{"num_classes": 218, "isotropic": true, "norm": "layernorm", "hidden_act": "swiglu", "inner_norm": false, "drop_path": 0.05, "patch_size": [8, 8], "mixing": "cutmix", "init": "kaiming_normal", "beta2": 0.999, "eps": 1e-10, "magnitude_pruning": 0.5}
Rows from block 11, named by matrix and row number. Rows with one number belong to one neuron. Each number is 128 + 32 x the weight over its row's rms, rounded and kept within 0 to 255. All counts start at 0. After the name is the row's rms in percent of the matrix's.
# gate: MLP gate (model.blocks.11.mlp.gate.weight, 512x128), inputs 0-127
# fc1: MLP up (model.blocks.11.mlp.fc1.weight, 512x128), inputs 0-127
# fc2: MLP down (model.blocks.11.mlp.fc2.weight, 128x512, transposed), outputs 0-127
gate.340 113 [128 128 128 128 128  80 128 128 114 128 128  86 128 128 126 192 167 128 126 187 145 128 197 128  40 128 128 188 128 106 128 130 128 128 128  69 128 128 123 146 132 159 128 128  97 137  89  83  79 133 119  76  58 151 128 128 128 128  73 128 128 128 128 111  96 128 218 212 128  60 216 128 128 128  77  33 152 128 111 128  65  85 122 128 128 128 142 131 128  84 128  84 168 128 134 114 128 128 128 128 169  88 154 119 128 128  41  90  80  97 128 128 128 128 128 176 159 128 110  74 128 112 128 129  90 128 128 128]
gate.341 098 [128 128 128 128 128 128 128 128 128 128 128 128 105 128 187 174 156 151 108 127 158 128 128 128 128 128 151  34 128 160 181 128 145  76 128 128 128 152 128 128 193 121 128 128 103 128 128 128 128 128 128 154 190 128 128 128 156 117 117 185 128 117 128 128 128  78 128  91 128  11  51 128  52 128 128 128 131 128 152 129  93 153 128 128 165  56 128 128 191 202 185 128 139 157  96 184 128 124 128  95 128 104  74  70 118 128 128 149 128 125  93 128 128 128  92  61 104 128 189 128 183 226 128 128 176 159 128 128]
gate.342 113 [128 173 184 128 128 128 128 128 161 128  88 128 128 128 113 128 128 123 144 101 128 128 128 134 138 178  89 128 159 128 113 128 128  65 128 194 128 208 123 128 128  62 128 128 128 128 118 128 118 128 123 175  50 149 128 128 108 189 146 118 128 163 128 130 161 169  48  79 128 130 128 130 128 128 116 128 133 128 163 128 183 187 128 128 128 128 128 128 128 148 128 115  75 128 190 220 128  86 128 128  69 128 190 128  59 235 128 107  88  59 128 128  73 128 128 128 128  65 189 128 128 128 128 128 128 200 128 128]
gate.343 122 [112 160 154 128 176 118 128 128 128 128 103 128 128 161 128  81 128 128  75  82 106 175 128 121 128 116 212 128 128 128 111 100 128 213 104 192 175 128  89 128 108 128 106 172 128 194 128 147 128 128  59 140 128 128  81 155 170 128 142 119 128 128 144  94 128 128 128 109 128  80 173 128 128 166 142 128  78 195  19 128 128 128 128  81 119  87 102 128 128  69 128 134 149 122 205 103  85 181 128 128  75 128 123  94 126 163 136 128 128 128  75 128 191 103 117 128 197 128 128 128 128 189 126 128  79  69 128 128]
gate.344 102 [128 128 160 112 188 128 154 113 128 128 128 107 136 116 155 128 159 114 128  74 107 128 128 128 128 128 128 180  65 128  90 128 128 192  59 128  67 128 145 165 128 128  86 154 138 128 128 128 128 175 128 196 128 128 128 147 114 122  96 134  78 128 128 128 128  85 128  93 128 111 111 128 158 128 164  73 128 182  43 128  94 128 125  66 128 128 190 134 199 176 202 128 128 128  95 128 128 228  86 121 128 128 160 140 146 201  85 128  65  91 128 128 168 181 121 128 128  77 164 128 181 128 129 173 118 177 146 128]
gate.345 088 [101 133  78 128 128 128 136 128  31 128 189 128  90 128 128  70 128 128 128 128 128 128   7 128 128  78 107 128 128 128 128 128 128 128 175 128 128 128 128 158 136 128 128  88 128 177 128 155 201  52 162 128 128 136 183 128  95  90 176  91 148 128 128 128 108  79 128 128 128 128 128 153 128 128 128 216 165 141 128 128 128 128 128 128 128 128 128 128 128 161  99  44 128 176 128 128  78 154  57 128 128 128 253 128 130 111 128 128 128  95  92  79 128  95 128 128 128 103 128 128 110  80 114  75 128 128 146 170]
gate.346 093 [128 128  72 128 128 128 160 128 128 128 184 128 148 128 128 156 149 128 120 128 128 132 137  68   3 128 128 128 195 146 128  41 128 128  78 157 128 117  96 147 128 128 128 167 128 187  71 128 128 128 128 128 128 128  87 128 105 181 160  81 128 128 128  79 128 128 128 154 128 128 131  96 106 115  60  61 127 102  99 118 140 128 121 128 128 142 103 125 128 128 203 128  64  77 190 119 128  80 128 229 128 102  83 128 128 184 109  82 128 128 128 134  93 128 128 139 128 128 140  98 128 128 150  44 195 128 153 107]
gate.347 086 [125 128 156 128 128 128 128 128 102 128 128  89 125 105 153 110 128 128  14  89 124 201 120 128 229 128 115 128 128 128  63 128 128 128 128 133 147 128 128 128 135 128 128 173  75 128 123 128 128 121 128 174 128 128 152 167 128 160 118  71 128 110 128 128 128 128 155 128 200  94 128 128 128 128 172 128 128 128  53 128 128 128 173 128 128  86 128 128 118 128 128 128 137 255 128 169 128 128 128 113 128  90  39 128 206 128 128 141 203 112  91  78 128  77 128 145 128 128 128 142  71 153 158  79 128 113  93  73]
gate.348 094 [128 128  48 128 128 128 128 128 128 128 129 128 128 114  71 128  65  81 128  68 128 175  88 128 128 128 182 128 128 128 196 128 159 128 144 152 182  98  71 128 128 128 215 128 165 128 128 128 128 128  71 128 128  81 128 128 128  90 128 176 128 208 128 177 128 115 128  37 128 128 129 128 145 128 128 194  73 128 151 161 128 128 198 128 128 111 128 128  58 151 128 128 109 128 105 128 212  99 128 128  90 128 154 128 128 154 187 163  92 189 128  62  45 123 163 104 128 128 125 128 128 128 128 128 128 128  89 128]
gate.349 123 [128 128  46 128 128 128 110 124 128 109 128 128 157 128 128 117  56 197 128 173 124 128 128 128 128 128 128 154 101 128 119 128 128 104 128 128 154 128 127 128 128 103 187 128 190 128 128 142 128 128 128 128 134 128 128  89  94  87 128 128 161 128  87 128 128 110 194 128  72 128 236 128 128 128  40 128 162 128  64 128 128  62 128 128  92 142 128 128 128 151 128 147 128  62 128 124 128 161  97 149  94 182 192 128 139 114  62 138 128 128 128  20  48  99 151  94 205 101 148 128 128 128 140 196 128 128 157 128]
gate.350 096 [ 88 121 128 128 128 128 128  54 105 128 125 128 128 128 140 128 111 128 128 127  65 167 128 161 129 128  86 128 102 128  59 159 164 128  78 128 128 106 128 128 100 128  93 128 181 188 187 128 166 196 119 128 128 128 128 128 120 128 128 128  76  49 155 128 128  74 143 158 128 128 159 128 154  72 196 128 128 188 157 128 128  70  95 128  91  84 195 128 168 128 128 174  71 128 123 128 128 128 151  90 190  66 156 128 189 128 128 177 128 128 142 128 139  97 128 189 179 128 128 174 128 219 101 128 128 128 145 187]
gate.351 073 [ 69 128 128 128 128 128 128 128 128 147 128 128 152  85  81 128 178 128 150 104 128 128 135 130 128  84 128 128 128 128 128  61 128  91 128 153 116 128 200 119 128 128 122 126 128 128 128 128 128 128 128 128 106 128 128 196  48 128 128 128 128 164 173 128 128 128 116 128 128 158 128 128 128 247 128 128  91 188 128 181 155 153 128 163  50 107 128 181 128 250 128 128 128  91 128 128 128 128 128 128 128 120 128 121 143  44 142  53 117 132 128 128 106 128 213 128 128 128 128 128 128   5 102 128 128 125  83 128]
gate.352 115 [128 189  89 111 128 219 149 107 122 128 128 173 120  92 128 128 128  81 135 148 207 128  90 128 128 128 114 128  63 105 131  72 128 122 128  94 128 202 128  62 204 128 138 128 128  99  54 128 128  91 128 128 155 107 111 128 109  79 128 128 128  29 128 128 128 128 183 128 128 128 127 143 128 128 128 128  89 128 128  64  91 128  95 128 128 128 137 150  82 128 154 149 136 177  77 187 119 128 128  70 128 145 179  48 128 109 116 190 166 128  56 128 149 213 128 128 128 128 128 126 128 128 128  96 128 128 128 134]
gate.353 097 [128 128 128  74  88 128 115 156  55 128 128  85  94 128 128 159  52 170 128 184  67 128  77 143 128 193 128 128 132 128 141 128 128 128 104 128 143 128 128 128 128  86 175 128 128 148  81 166 128  90 181 205  66 128 128  80 128 128 185 127 132 171  78 166 128 172 134 128 128 128 128  86  91  68 128 128 169 121 170 128 184  82 128 128  62 128 128 128 110 128 128 128 128 131 160  93 163  74 128 128 128 158 128 128  54 128 102 128 128 163 240 128  98 128 174 128 128 128 128 172 128 164 184 128 128  97 102 128]
gate.354 103 [128 125 166  80 128 128 128 128 128 217 128 210  78  62 128 128 138 100  96 128 128 128  96 128 153 144 172 130 128 110 130 128  80 128 128 181 149 128 175 128 128 128  94 183 111  87 206 143  64 128 110 128 162 150 128 128 128 119 128 106 128 128 156 128 134 128 163 128 128 190  57  41 169  65 174 132 127 128 223 128 128 153 128 128 128 115 159 199 128 211 128 128 128 128 128 128 112 167 199  92 129 160 128  87 128  79 128 128 170 128 128 133 134 128 134 159  80 157 153 128 155 128 128 110 128 181 128 128]
gate.355 085 [128 181 128 167 128 133 150 148  82 128 128 128 180 128 128  98 209 179 128  73 127 128 128 128 128 104 153  91  80 114 121 130 149 190 128 162 128 128 164 123 101 128 128 124 128 133 128 190  48 128 180 128 128 128 100  89 129 128  79 128  47  83 128  18 128 129 128 128 128 117 129 147 140 100 128  64 128 128  85 128 128 128 128 128 128 212 128 103 128 118 102  65 130 128 163 210 128 167 100 175  74  86 128  96 128 128 128  87  80  60 128 138 128 144 198 128 128 128 171 128 125 128 164 128 109 128 169 128]
gate.356 132 [ 89 128 127 172 128  84 147  95 165 132 105 128 176 128 128 128  91 178 128  94  80 116 128 112 144 128 128 128 153 134 166 109  83 202 128 128  83 100 111 173 128 128  96 128 128  80 116  82  89 128 128 151 172  66 128 128 117 107  81 122 128 109 150 149 161 187 128 155 128  69 128 128  98 150  95 161 133 128  39 128  69 145 128 128 128 128 217 128 128  74 159 157  92  88  92 131 128  93 128 201 128 128 128 136 128 216  76 128  82 145 128 128 128 111 166 171 128  49 128 128 184 128 128 194 107 122 128  89]
gate.357 101 [128 128  90 128 192  77 124  99 128 163 128  84 200 128 156 128 183 157 128  75 128 192 128 128 170 128 128  69 128 153 172 128 128 130 128 128  49 128 128  99 193  90 115 128 105  75 128 155 171 128 141 181 207  89 128 128  74  52 135 107 128 128 128 128 131 128  86 105 130  73 128 138 128 128 128 132 134 128 128 128  89 108 184 138 128 174 128 104 128 128 128  66 128 128 176 128 153 128  96 146 107 161  64  89 128 128 196 110 143 128  56  37 128 128 170 128 128 189 101 104 164 128 128 146 129 128 128 128]
fc1.340 111 [128 128  97 128 155 128 128  98 105 128 128 128  80 128 128  86 122 123 128 128  75 157 152 128 101 128 194 148  98 128  92 128 165 115  45 149 128 128 128  76 128 128 128 128 128 102 178 128 134 128 128 134 128 162  87 123 190 155  69 128 150 235 102 134 128 202 128 138 111 128 128 109 198 128 128 128  96 117  48 176 128 128 145 128 128 128 128 106 161  77 128 128 128 146  94  71  75 128 170  98  49 137 128  77 128 149 128 128 128 175 128 128 179  59 152 115 128 128  91 128 181 195  44 128 128 112  78 131]
fc1.341 098 [128 128 128 128 128 170 115  62 128 150 152 128  98 128 128 128 155 196 128 149 128 128  45 128 128 128 128 128  72 128 128 128 128 128 128  86 128 155 128  86 128 247  51 187 177 128 142 166 128 128  55  47 138 124 177 128 128  89 128 114 128 192 128 128  73 128 128 101 165 128 128 128 151 128 128  65 128 128 128 152  75 128  69 128 128 128 182 128 128  85 128 115 128  77 153 128 128 128 128 128 218 128 164 134 128  88  41 128 128 179 128 128  71 131 128 128 128 128 182 161 128 164 139 128 128 128 128 128]
fc1.342 107 [128 175 128 227 128 128 120 128 185 137 128 128 190 128 128 128  73 128 117  85 128 128 176 128 128  76 128 128 128 144 128 128 128 128 128 128  78 128 128 128 128  86 128 221 155  81  85 128 128 128  10 128 128 128  94 128 128 128 128 128 128 128 141 128 128 120 128  83 128 128 128 128 119  85 128 128 117 128  49 128 124 128 128 120 124 128  97  27 128 128 201 163 128 182 178 128 128  93 199 173 128 125 128 128 128 186 156 104  80 115 120 106 128 128  76 128 173 128 178 177 200 110 128 140 128 128 128  69]
fc1.343 149 [128 206 128 101 109 128 128  97 128  58  98 190 140 147 123 128 128 128 117 152 128 128 220 128 211 109  87 128 175 111 128  86  89  72  67 193 128 118 128 146  89  89 128 128 168 166 128 132 128 164 128 186 128  85 163 172  71 118 155 128 162 105 128 154  74  96 128 159 128 105 128 110 103 214 128  85 129  88  43 128 160 128 137 128 100 128 128 153 162 128 148 128 159 128 105 144  73 130 128  95 128 167 128 159 128 128 169 128 165 141 128 128 174 128 128  75 128 128 102 128  76 128 128 171 128 154 195 128]
fc1.344 090 [128 128  81  91 120 129 180 122 131 128 128  67 128 171 128 213 159 128 128 170 193 128 153 128 172 128  77 128 175 159 108 216 128 128 132 128 128 128 106 108 128 161 128 128 135 128 128  46 128 128 156 128 100 218 156 128 128 128  80 153 114 128 128 169 101  79  97 128 165 128 128 160  82 183 110 128 128 128 116 128 200 128 129 128 128 177 128 143 128 128 189 141 128 128 167 154 178  79 128 124 148  43 128 109 128 128  78 102 128 106  39 193 109 141 128 128 128 152 128 128  95 128 128  62 158 128 175 128]
fc1.345 083 [183 128 128  81 128 113 153 125 128  84 145 128 128 144 128 121 128 128  69 128 128 128 128 128 177  33 128  93 128 128 131 128 128  60 146 184 128 128  92 128 128 128  47 128 128 128 195 128 128 173 128 128 128 128  91 128 128 128 163 137 128 128 143 128 100 138 128  48 128 140 128 128 128 255 128 128 128 124  84 166 128 128 128 145 210 118 128 128 155 128 150 128 177 128 147 128  38 128 128 163 128 128 191 170 128 128 128 128 128 128 128 128 128 147 110 128 128 128  92 250 128 107 182 128 128 128 102 128]
fc1.346 097 [141 199 128 128 128 128 128 128 156 128 114 128 151 128 128 168 128 128 131  83  68 151 128 129 128 171 183 128 128 128 128 128 128  57 128 178 216 171 128 128 128 193 103 166  79 107 105 128 128  80 128 207 128 128 128 177 128 164 156 128 128 128  84 192 156 182 128 128 111  52 128 187 134 149 143 128 129 128 142 128 117 167 130 178 127 128 128 138  57  60 188 179 100 115 128 128 128 128 122 128  42  91 128 128 128 180 128  87 128 128  73  86 128 128 128 128 128  80 128  95 161 128 208 128 128 131  87 128]
fc1.347 087 [ 45  50 176 128 128 128 128  95 128 128 128 128 128 134 128 188 128 128 128 163 128 128 195 128 128 128  78 201 149 128 128 106 128 117 128  93  98 129 128 128 221 116 128 113 128 173  91 128 197  54 128 128 128 114 196 128 128 119 133  94 128 128 128 128  73 110 128 176 121 128 128 103 128 124 129 128 128 108  91 128 128 155 128 117 128 148 128 128 128 128 177 128 128 128 199 128 128 128 120 133 128 128   0 146 128 125 128 161 128 104 113  70 128 128 206 128 164 107 108  39 101 145 128  80 128 128 197 128]
fc1.348 101 [128 128 103 128 180 164 128  96  89 128 128 166 197  83 128 209 154 174 128 146 183 109 128 128 128  85 128 131  83 128 127 123 140 128 128 128 128 128 128 128 175 180  96  93 146 128 128 140 128   5 102  31 128 101 174 128 110 159 128 128 176 157 107 128 128 128 128 102 128 128 136 128 128 128 128 128 128 142 128 128 100 156 128  94 128 111 128 204 128 128 128 128 128 167 184 202 189 128 128 128 128 128  61 205 168  91 128 172 107 128  76 128  51 128  96 111 128 128 128 128 125  67 138 124 177 128 128  79]
fc1.349 111 [128 128 148 128  81 128 128 128 141 128 128 128 128 128 128 128 164 128 128 139 128 105 128 128 128 166 128 128 128 128  47 128 128 128 105 128 128 128 128 128 128 128 202  85 105 128 128 128 243 148 154 128 128 128 164 128  36  78  44 128 165 128 128 128 215 130 136 128 149 128 128  59 208  67 128 128 128 128 128 147 128 146 128 128 150  79  96 128 178 143 128 128 105 128 128 128 116 148 128 128  32 128 128 128  50 128 128 128  73  23 128 128 156 128  63 128 128 128 128  50 128 128 128 128 128 179 128 149]
fc1.350 107 [131  30  97 128 202 128 158 213 128 128 128 136 136   9 114 127 199 112 147 128 128 128 128 180 173 101 116 206 128 184 126 128 128 128 128 162 162  77 136 130 128 111 128  92  77 120 128 128 118 165 128 151 124 128 135 192  88 128 128 115  96 128 128 141 128 128  33 175 128 224 167 128 175 153 170 185 128 128 128 128 128 172 128 128 153 128 128 128 128 128 128 152 153 124 166 128 146 128 128 205 122 155 127 128 128 128 128 128  92 105  83 128 128 128 106 153 157 128 128  63 128  97 128 111 128 128 128 128]
fc1.351 080 [ 92 128 128 128 152 114 128 128 128 128  93 128  92 128 144 128 182 128 150 115 128  68 128 128 144  99 124 128 128  47 128 128 168 211 128 128 128 232 128 128 128 128 128 139 128 128 128 128 148 128 143 128 128 174 121 163 132  89 128 128 128 128 128  33 128  97 185 138  87  38 174  98 123 128 128 128  94 147 165 115 171 128 136  53 128 128 128 128  90 128 128 128 128 128 128  90 128 127 128 174 128 123 128 101  97 128 128 122  96 139  50 146 128 192 128  94 128 128 128 223 128  74  24 133 180 128 198 128]
fc1.352 102 [128 138 128 128 128 128  41 151 128 128 128 128 128 128 128 128 128 185 128 128 128 128 128  93  42 128  73 128 109 159 160 128  68 128 128 128   8  99 168 126 128 128  23 128 128 213  56 187 156 119  96 128 114  67 134 128 128 128 171  89 219 128 128 128 128 128 128 128 128 124 128  24 128 128 176 100 128 104 128 128 128 128 128 128 128 128 149 173  99 128 128 128 128 128 128 128 128 128 146 128 153 234 128 128 128 128 144 144 106 128 128 128 118 146 128 201 128 128 128 128 128  69 128 128 128 104 128 128]
fc1.353 096 [128  87 203 128 128 148 136 137 128  83 150 169 128 106 128 155 128 128  97  94 116 128 128 159 128 128 187 128  98 128 128 128  89 128  84 128 128 131 128  99 174  49 129 158 128 128 124  85  62  81 128 182 128 128 195 134 128 102 128 136 128 133 128 146 128 146 189 128 127 128 125 128 173 187 208 218 128 135 128 128 128 128 128 140 128 237 128 153  20 140 128 128 114 147  31 131 128  64  98 128 101 128  79 128  41 128 137 128 128 132 128 104  98 128 163 128 128 128 128  87 149 128 128 128 128 147 132 128]
fc1.354 107 [104 128 126 154 193 178 128 150 128 194 128  88  76  88 128 132 188 128 145 128 183  99 128 128  82  84 131 128 128 128 128 186 120 160 128 128 104  80 168  71  73 128 105 102 118 128 128 128 128 128 128  93 148 148 147  65 101  72 128 104 128 128 125 193 107 100 128 145 149 128 106 159 146 128 106 128 128 128 221 128 128 162  85 101 199 170 180 141  54 101 128 122 128 217 162  52 128 128 117 128 128 137 128 128 151 128  82 159  80 128  88 128 128 166 159 148 106 128 128 197  81 128 163  95 128 128 128 167]
fc1.355 075 [153  78  79 128 128  64  88  80 128 128 108 128 128 140 128  65 128 128 128 110 128 128 128 128 128 138 164 128 129 128 218 128 128 128 123 122 128 125  88 128 128 126 147 128  97  43 128  88 128 128 128  58 128 203 115 128 160 128  95 143 128 128 128 167 134 183 128 128 171 153 128 184 128 128 128 173 134 128 242 128 128 128 113 128 128 128 128  89  98 125  43 158 161 128 128 128 128 127  42 135 152 108 128 128 235 150 156 141 191 180 128 128 161 128 169 116 128 128 128 184 128 128 138  58 128 177 128 128]
fc1.356 114 [128 128 158 130 109 128  61 128 161 147 165  87 128 176 128 128 140 128 100 172 128 128 144 128 128 114  60 128  91  95 128 128 118 156 128 140 128 128 128 150 128 128 128 128 132 178 165 141 128 128  85 146 133 174 107 128 128  66 128 128  29 128 160 121 170  60 128  70  97 128 128 128 128 141  51 125 128 128 111 128 194 128 128  93 150 128 128 128 145 192  86 117 128 131 234 156 128 102 128 158 147 132 134 104 128 128 100  70 171 136  94  69 128 128 128 128  70  89 253 135 111 128 165 128 128 204 110 128]
fc1.357 092 [125 128  96 128 128 128 128 128  97  58 128 143 128  73 128 128 128  96 128 204 175 128 128 104 119  38 128  74 128 128 179 128 128 128  75 128 128 128 128 128 152 128 149 128 128 113  90 128 128 128 143 128 128  83 128 193 196 128 153 128 166 128  53 128 128 128 128 128 128 166 128 128 128 234 128  70 128 128 128 110 128 177 108 143 131 149  55 128 128 128 128 147 128 128 128 128 164 128 128 217 128  87 177 234 164 138 128 128 165  81 128 128 128 207  62 128 128  97 128  88 128 128  58 128 128 128 128 128]
fc2.340 107 [122 168 128 128 128 128 148 128 132 128 128 196  57 166  62  27 128 128 128  89 128 110 125 128  61 190 128  74  85 128 128 128 142 128 177  89 128 128  98  92 128 110 156  88 128 128 134 128 144 166 144 130 128 132 128  95 148 128 121 168 128 128 128 128 128  87 128 145 128 153 130 134 128  97 174 128  72 185  63 100 128 128 117 191  76 128 144 128 149 255 158 128 120 128 128 128 189 187  96 170  69 128 128 167 160 128 128 176  99 128  55 128 128 128 156 157 183 170 128 128 130 114 100 128 108 141 128 128]
fc2.341 086 [128 128 128 162 162  93 157 128 128 112 128 128 145 128 128 128 100 237 128 128 128 128  46  60 111 128 128 145 145 128 128 182  84 128 128 128 161 128 128 128 102 136 180 189 154  73  89 128 164 137 167 128 128 118 109 128 105 162 117  99 128  74 128  67 128 128  58 128 189  59 155 137 128 128 128 128 128 119 128 128 128 222  55 128 128 128 128 131 128 126 128 128  88 128  57 128 128 117  58 114 128 128 218 113 128  66 162 128 128  55 140 115 128 128  83 128 128 128 128 128 128 128 128 128 128 128  39 103]
fc2.342 103 [128 135  97 169 128 128 139 170 128 128 128 128 128 128  88 128 128 128  70 102 128 128 128 163 168 128 128 140  39 128  67 128 128  67 128 128 128 128 128 128  99 128 128 128 128 144 221 128 153 196 128 128 128  69 151 128  65 182  88 128 128 111 190 128  52 128 163 128 128  86 128 128 107  97 128 128 128  81 128 128 128 169 168 168 128 128 128 128 128 193  31 128 128  84 128  80 128 175 149 115 128 128  63 128 125 128 139 128 128 128 111  55 113 128 128 128 128 195 128  98 214 128 213 171 128 128 151 148]
fc2.343 158 [128 128 128 128 121 128 197 138 128 119 171 108 128 106  84 135 128 128 116 128 196 157  55 141 128 128 128 127 104 128 128  29  92 146 163 199  84 105 129 213 145 128 128 147 141  59 193 128 110 128 128 132 128 128 233  71  68 155 146 128 161 128 131 141  93 128 125 128 108 128 159 128 110  91 120 128 128 141 197 128 128 128 128 128 174 128 128 128 137 101 160 128 133 164 128 192  65  88 128 128 158 151 122 113 104 128 173 128 128 163 190 121  72  72 169 155 146 113 105 129  79 166 102 128 120 124 128  67]
fc2.344 103 [134 136 129  85  83  86 128 139 130 128 128 103 128 230 142 128 128 182 128 100 146 213 128 163 128 128 128 155 101 128 128 126 128 128 193  86 128  77 128 128 100 122 176 115 128 104 165 109 128 100 128 128 128 128 174 106 128 175 128 144 115 145 188 128 128 128 135 145 128  69 128  96 128 128 171 128  21 128 131 132 128 141 102  92 181 128 159 128  94 192 125  75 106 164 156  59 128 128 128  98 128 117 144 206  99 128 128 106 176 128  48 116 128 128  75 138 181 128 148 158 128 118 152  87  43 164 128 156]
fc2.345 068 [218 128 188 203 128 174 129 128 128 128 128 128 128 128 128  52 128 128 128 128 128 128 128 128 128 128 128 128 128 147 215  45  70 128 128 128 128 148 128 128 128 128  19 128 128   0 128 128 156 128 162 128 128 128 128  70 128 128 128 128 218 138 128 128 230 125 128 128 134 128 163 128 144 128 128 174 186 128 124 128 182 128 128 128 128  85 128 128  70 128 128 128 128 128 128 128 128 128 128 128 143 128 128 119 128 128 128 110 128 128 128 128 128 154 128 128 128 128 128  93 128 128  43 207 128 128 128 128]
fc2.346 107 [128 128 104 171 128 128 128 128 128 113 183 119  50 185 112 154 128 157 128  71  99 128 128 157  85  69 128 128 181 128 128 140 128 128  88 141 128 170  70 128 128 128  75 128 175 145 152 167 133 140  77 128 128  31 134  82 135 128  92 128  60 132 146 147  82 128 128 167 144 128 128  79  87 128 210  75 141  95 128 138 127 183  87 109 113  57 128 143 128 128 128 154 128 119 140  63 128 136 128  90 128 146 128 128 115 115 171 128 161 182 128 101 128 167  71 128 128 128  94 128 166 128 234  80 128 157 153 138]
fc2.347 079 [223  71 128 123  98 128 128  46 128 128 192 178 134 128  62 128 128 128 128 128 135 128  84 187 128 128 128 128 128  67 101 128 128 132 128 128 128  84 162 128 193 128  71 128 128 128 180 133 177 128 149 205 128 113 128 128 128 183 147 128 128 128 128 128  71 128 168 153 128 204 128 128 147 128 109  45 128 128 143 103 170  63 128 128 128 109 128 128  72 128 128  87 162 195 207 141 121 105 123 128 128 128 128 128 128 128  92 128 128 128 178 128 128 128 128 128 128  74 128 145 128 246 128 128 128 128 128 142]
fc2.348 094 [128 128  98 128 128 128 140 128 128 128 128 128 128 128 128 128 128 168 169 128 122 128 107 128  94 172 128 128 128 128  93 141 128  69 155 128 187 128  44 170 128 128  86 157 116 106 128  70 128 149 128  42 128 128 128 121 128  79  76 128 128  45 128 103 128 128 155 128 126 128 203 128 128 128 128 128  99 128 128 128 128 128 118 210 128 128 140 128 210 128 128 128 128 128  13 210 128 114 125 128 128 128 128 128 152 128 128 174 131 128  63 128 169 128 128 142 161 128 182 151 128  32 128 181 216 128 128  65]
fc2.349 131 [127  78 128 112 172 128 128 182  75 128  44 235 128  96 138 128 128 128 128 128 112 128 120 128 144 112 128 128 160 128 177 204 128 128 128  70  99  85 198  63 128 118 152 147 128 128 153 128 128 128 193 128 128 128 128 159 128 128 157 128 128 122  95 167 128 129  90 128 128 128  95 128  44 128 128 128 105 161 128 128 128 128 128 128 128  85 161 128 128 132 128 128 131 128 128  80 207  95 128 192  77 137 128 128  44 168 125 128 202  47 128 159 118 104 114 148 128 128 128 128 194 157 155  83 128 128 128 191]
fc2.350 095 [143 128 128 128 161 128 100  95 128 128 150 128 128 185 128 128 128 128 128 134 128 128 128 185 170 128 128 128  25  71 128 185 128 178 100 128 128 128 141 162 128 163 173 128 175 128 128 128 128 128 128 128 108 128 192 128 176 121 128 142 128 128 128 128 128  87 224 128 128 128  80 128 128 128 128  95 128 198  46  83 128 174 128 128 128 128 128  85  47 128 128 139 149 128 118 128 128  20 128 155 128  44 167 162 108 109 128  99 211 128 128 128 126 173  88 200 140 128 128 182 136 128  91 104  96 128 102 128]
fc2.351 060 [186 128 145  84 128 147  57 128 128 158 112 128 128 128 131 128 128  55 128 128 128 128 187 222 128 128 140 128 128 128 137 128 128 128  45 118 128 128 143 128 179 128 128 128 128 128 128  18  50 128 128 128 199 112 128 128 128 128 128 128 161  95 128 128 238  89 211 128  71 128 128  66 128 128  61 128  90 128 128 128 128 112 128 128 128 128 134 114 135 128 144 128 151 188 132 128 128 128 128 128 128  54 176 128 128 128 128 128 128  64 128 128 128 128 128 128 123 128 128 136  49 128  62 113 192 128 128 128]
fc2.352 125 [128 128 128  88 181 128 128 160 144 128 128 128 128 149 128 128 128 161  55  74 128 128 164 134 128 128 142 128 142 128 113 128 128 147 128 101 177  81 128  70 128 128  45  94 128 128 180 128 128 171 128  73 214 128  96 164 121 173  82 128  95 163 128 109 116 128 128 105 176 104 128  43 128 128 123 134 110 128 145 175 164 128 114 112 128 132 128 166 109  99 128 124  91 128 128  48 128 132 128 107  88 128 179 151  82 128 204 132  61 128  98 165 206 100 128 123 128 128  43 128 136 160 155 183 128 164 198 170]
fc2.353 094 [144  75 185 148 134 128 128 151 167 128 128 184 128 197 139  83 160  59 128 210 128 128 128  79 128 128 100 128 128 147 128 128 122 128 150 128  93  56 211 128 128 128 145 128 128 119 128 169 128 128 128 128 128 128 128 128 128 128 128 180 128 195 137 110 128 113 186 116 128 128 128 128 135  85 102 128 221 143 180 119 128 128 128 128 181 152 184 133  63 128 161 128 128 128 145 128 128  45 128 189 128 119 170 128  50 128 128  71 128 139 128 128  52 195 193 128 128  85  91 128 101 128  92 128 122 146 152 128]
fc2.354 108 [136 128 128 128 128  56  95 128 163  89  75 112 156  67 128 103 128 128  81 102 128 121  89 128 123 127 128 128 124  79 128 128 183 129 128 156 128  79  74 133  82 128 128 128 179 128 174 128 128 128 150 128 128  76 128 128  24 186  94 102 181  56 149 128 164 172 128 147 128 128  97 128 109 137 135 128 128 152 207  54 128  97 118 167 128 128 153 176 128 203 127  66 128  90 128 197  84  95 139 128 118 128 128 128 128  89 114 128 104 128 145 158 109  85 128 128 216 142 157 146 175  76 128 128 147 141  96 145]
fc2.355 082 [ 98 128 128  75 128  88  83 128 113  77 128 128 128 128 117 128 174 115 128 128  81 128 128 128 128 128  92 121 129 114 105 174 157  95 112 128  95 192  95 128 125 128 128 128 229 128  62 128 128 128 155 128  98 128 128 128 199 128 117 151  61 118 128 128 128 162 128 128 128 128 128 128 128 103 185  78 145 149 128  52 128  87 128 136 128 120 128 128 137 128 158 118 104  76 128 128 128 166  62 185  66 159 115 128 198  67  60 128 128 118  70 188 128 205 128 128 129 167 128  58 201 128 128 118 128 123 128  61]
fc2.356 121 [186 209 128  85 128 128 128 128  82 128  80 128 128 203 128 128  94 128 114 126 128 177 191 156 128  27 128 109 128 181 146 124 128  65 128 128 137 218 117 135 128 128 128 102 128 128  89 100 100 164 128 212 165 128 199 105  99 128  95 128 138 128 125  79  86  91 192 128 130  40 188 128 128 135  89  89  90  74 120 128 165 128 128  92 128 128 111 128 128 167  78 128 128 170 128 128 104 135 128 101 134 152 160 128 128 128 128 128 143 100  89 112 128 128 128  83 128 128 172 109 127 128 128 159 128  97 193 132]
fc2.357 096 [173 157  85 128 128 103 186 103 128 128 128 126 128 128 170 157 130 128 128 118 128 128 128 128 128 128 128 128 128 148 103  65 128  74  91 128 200 123  36 150 153 104 143 123 102 128 128 128 187 128 124 128 127 128 128 128 180 128 121 138  63 174 128 153 157 188 128 128 184 128 128 128 128  77 118 128 160  91 128 128 128 128  98 215 128  91 185 128 128  97 179 129 128 155 128 150  61 128 141 130 128  76 128 173 106 128 123 216 128 196  36 128 121  74 128 128 128 128 128 128  39 128 128 128 161 128 147  46]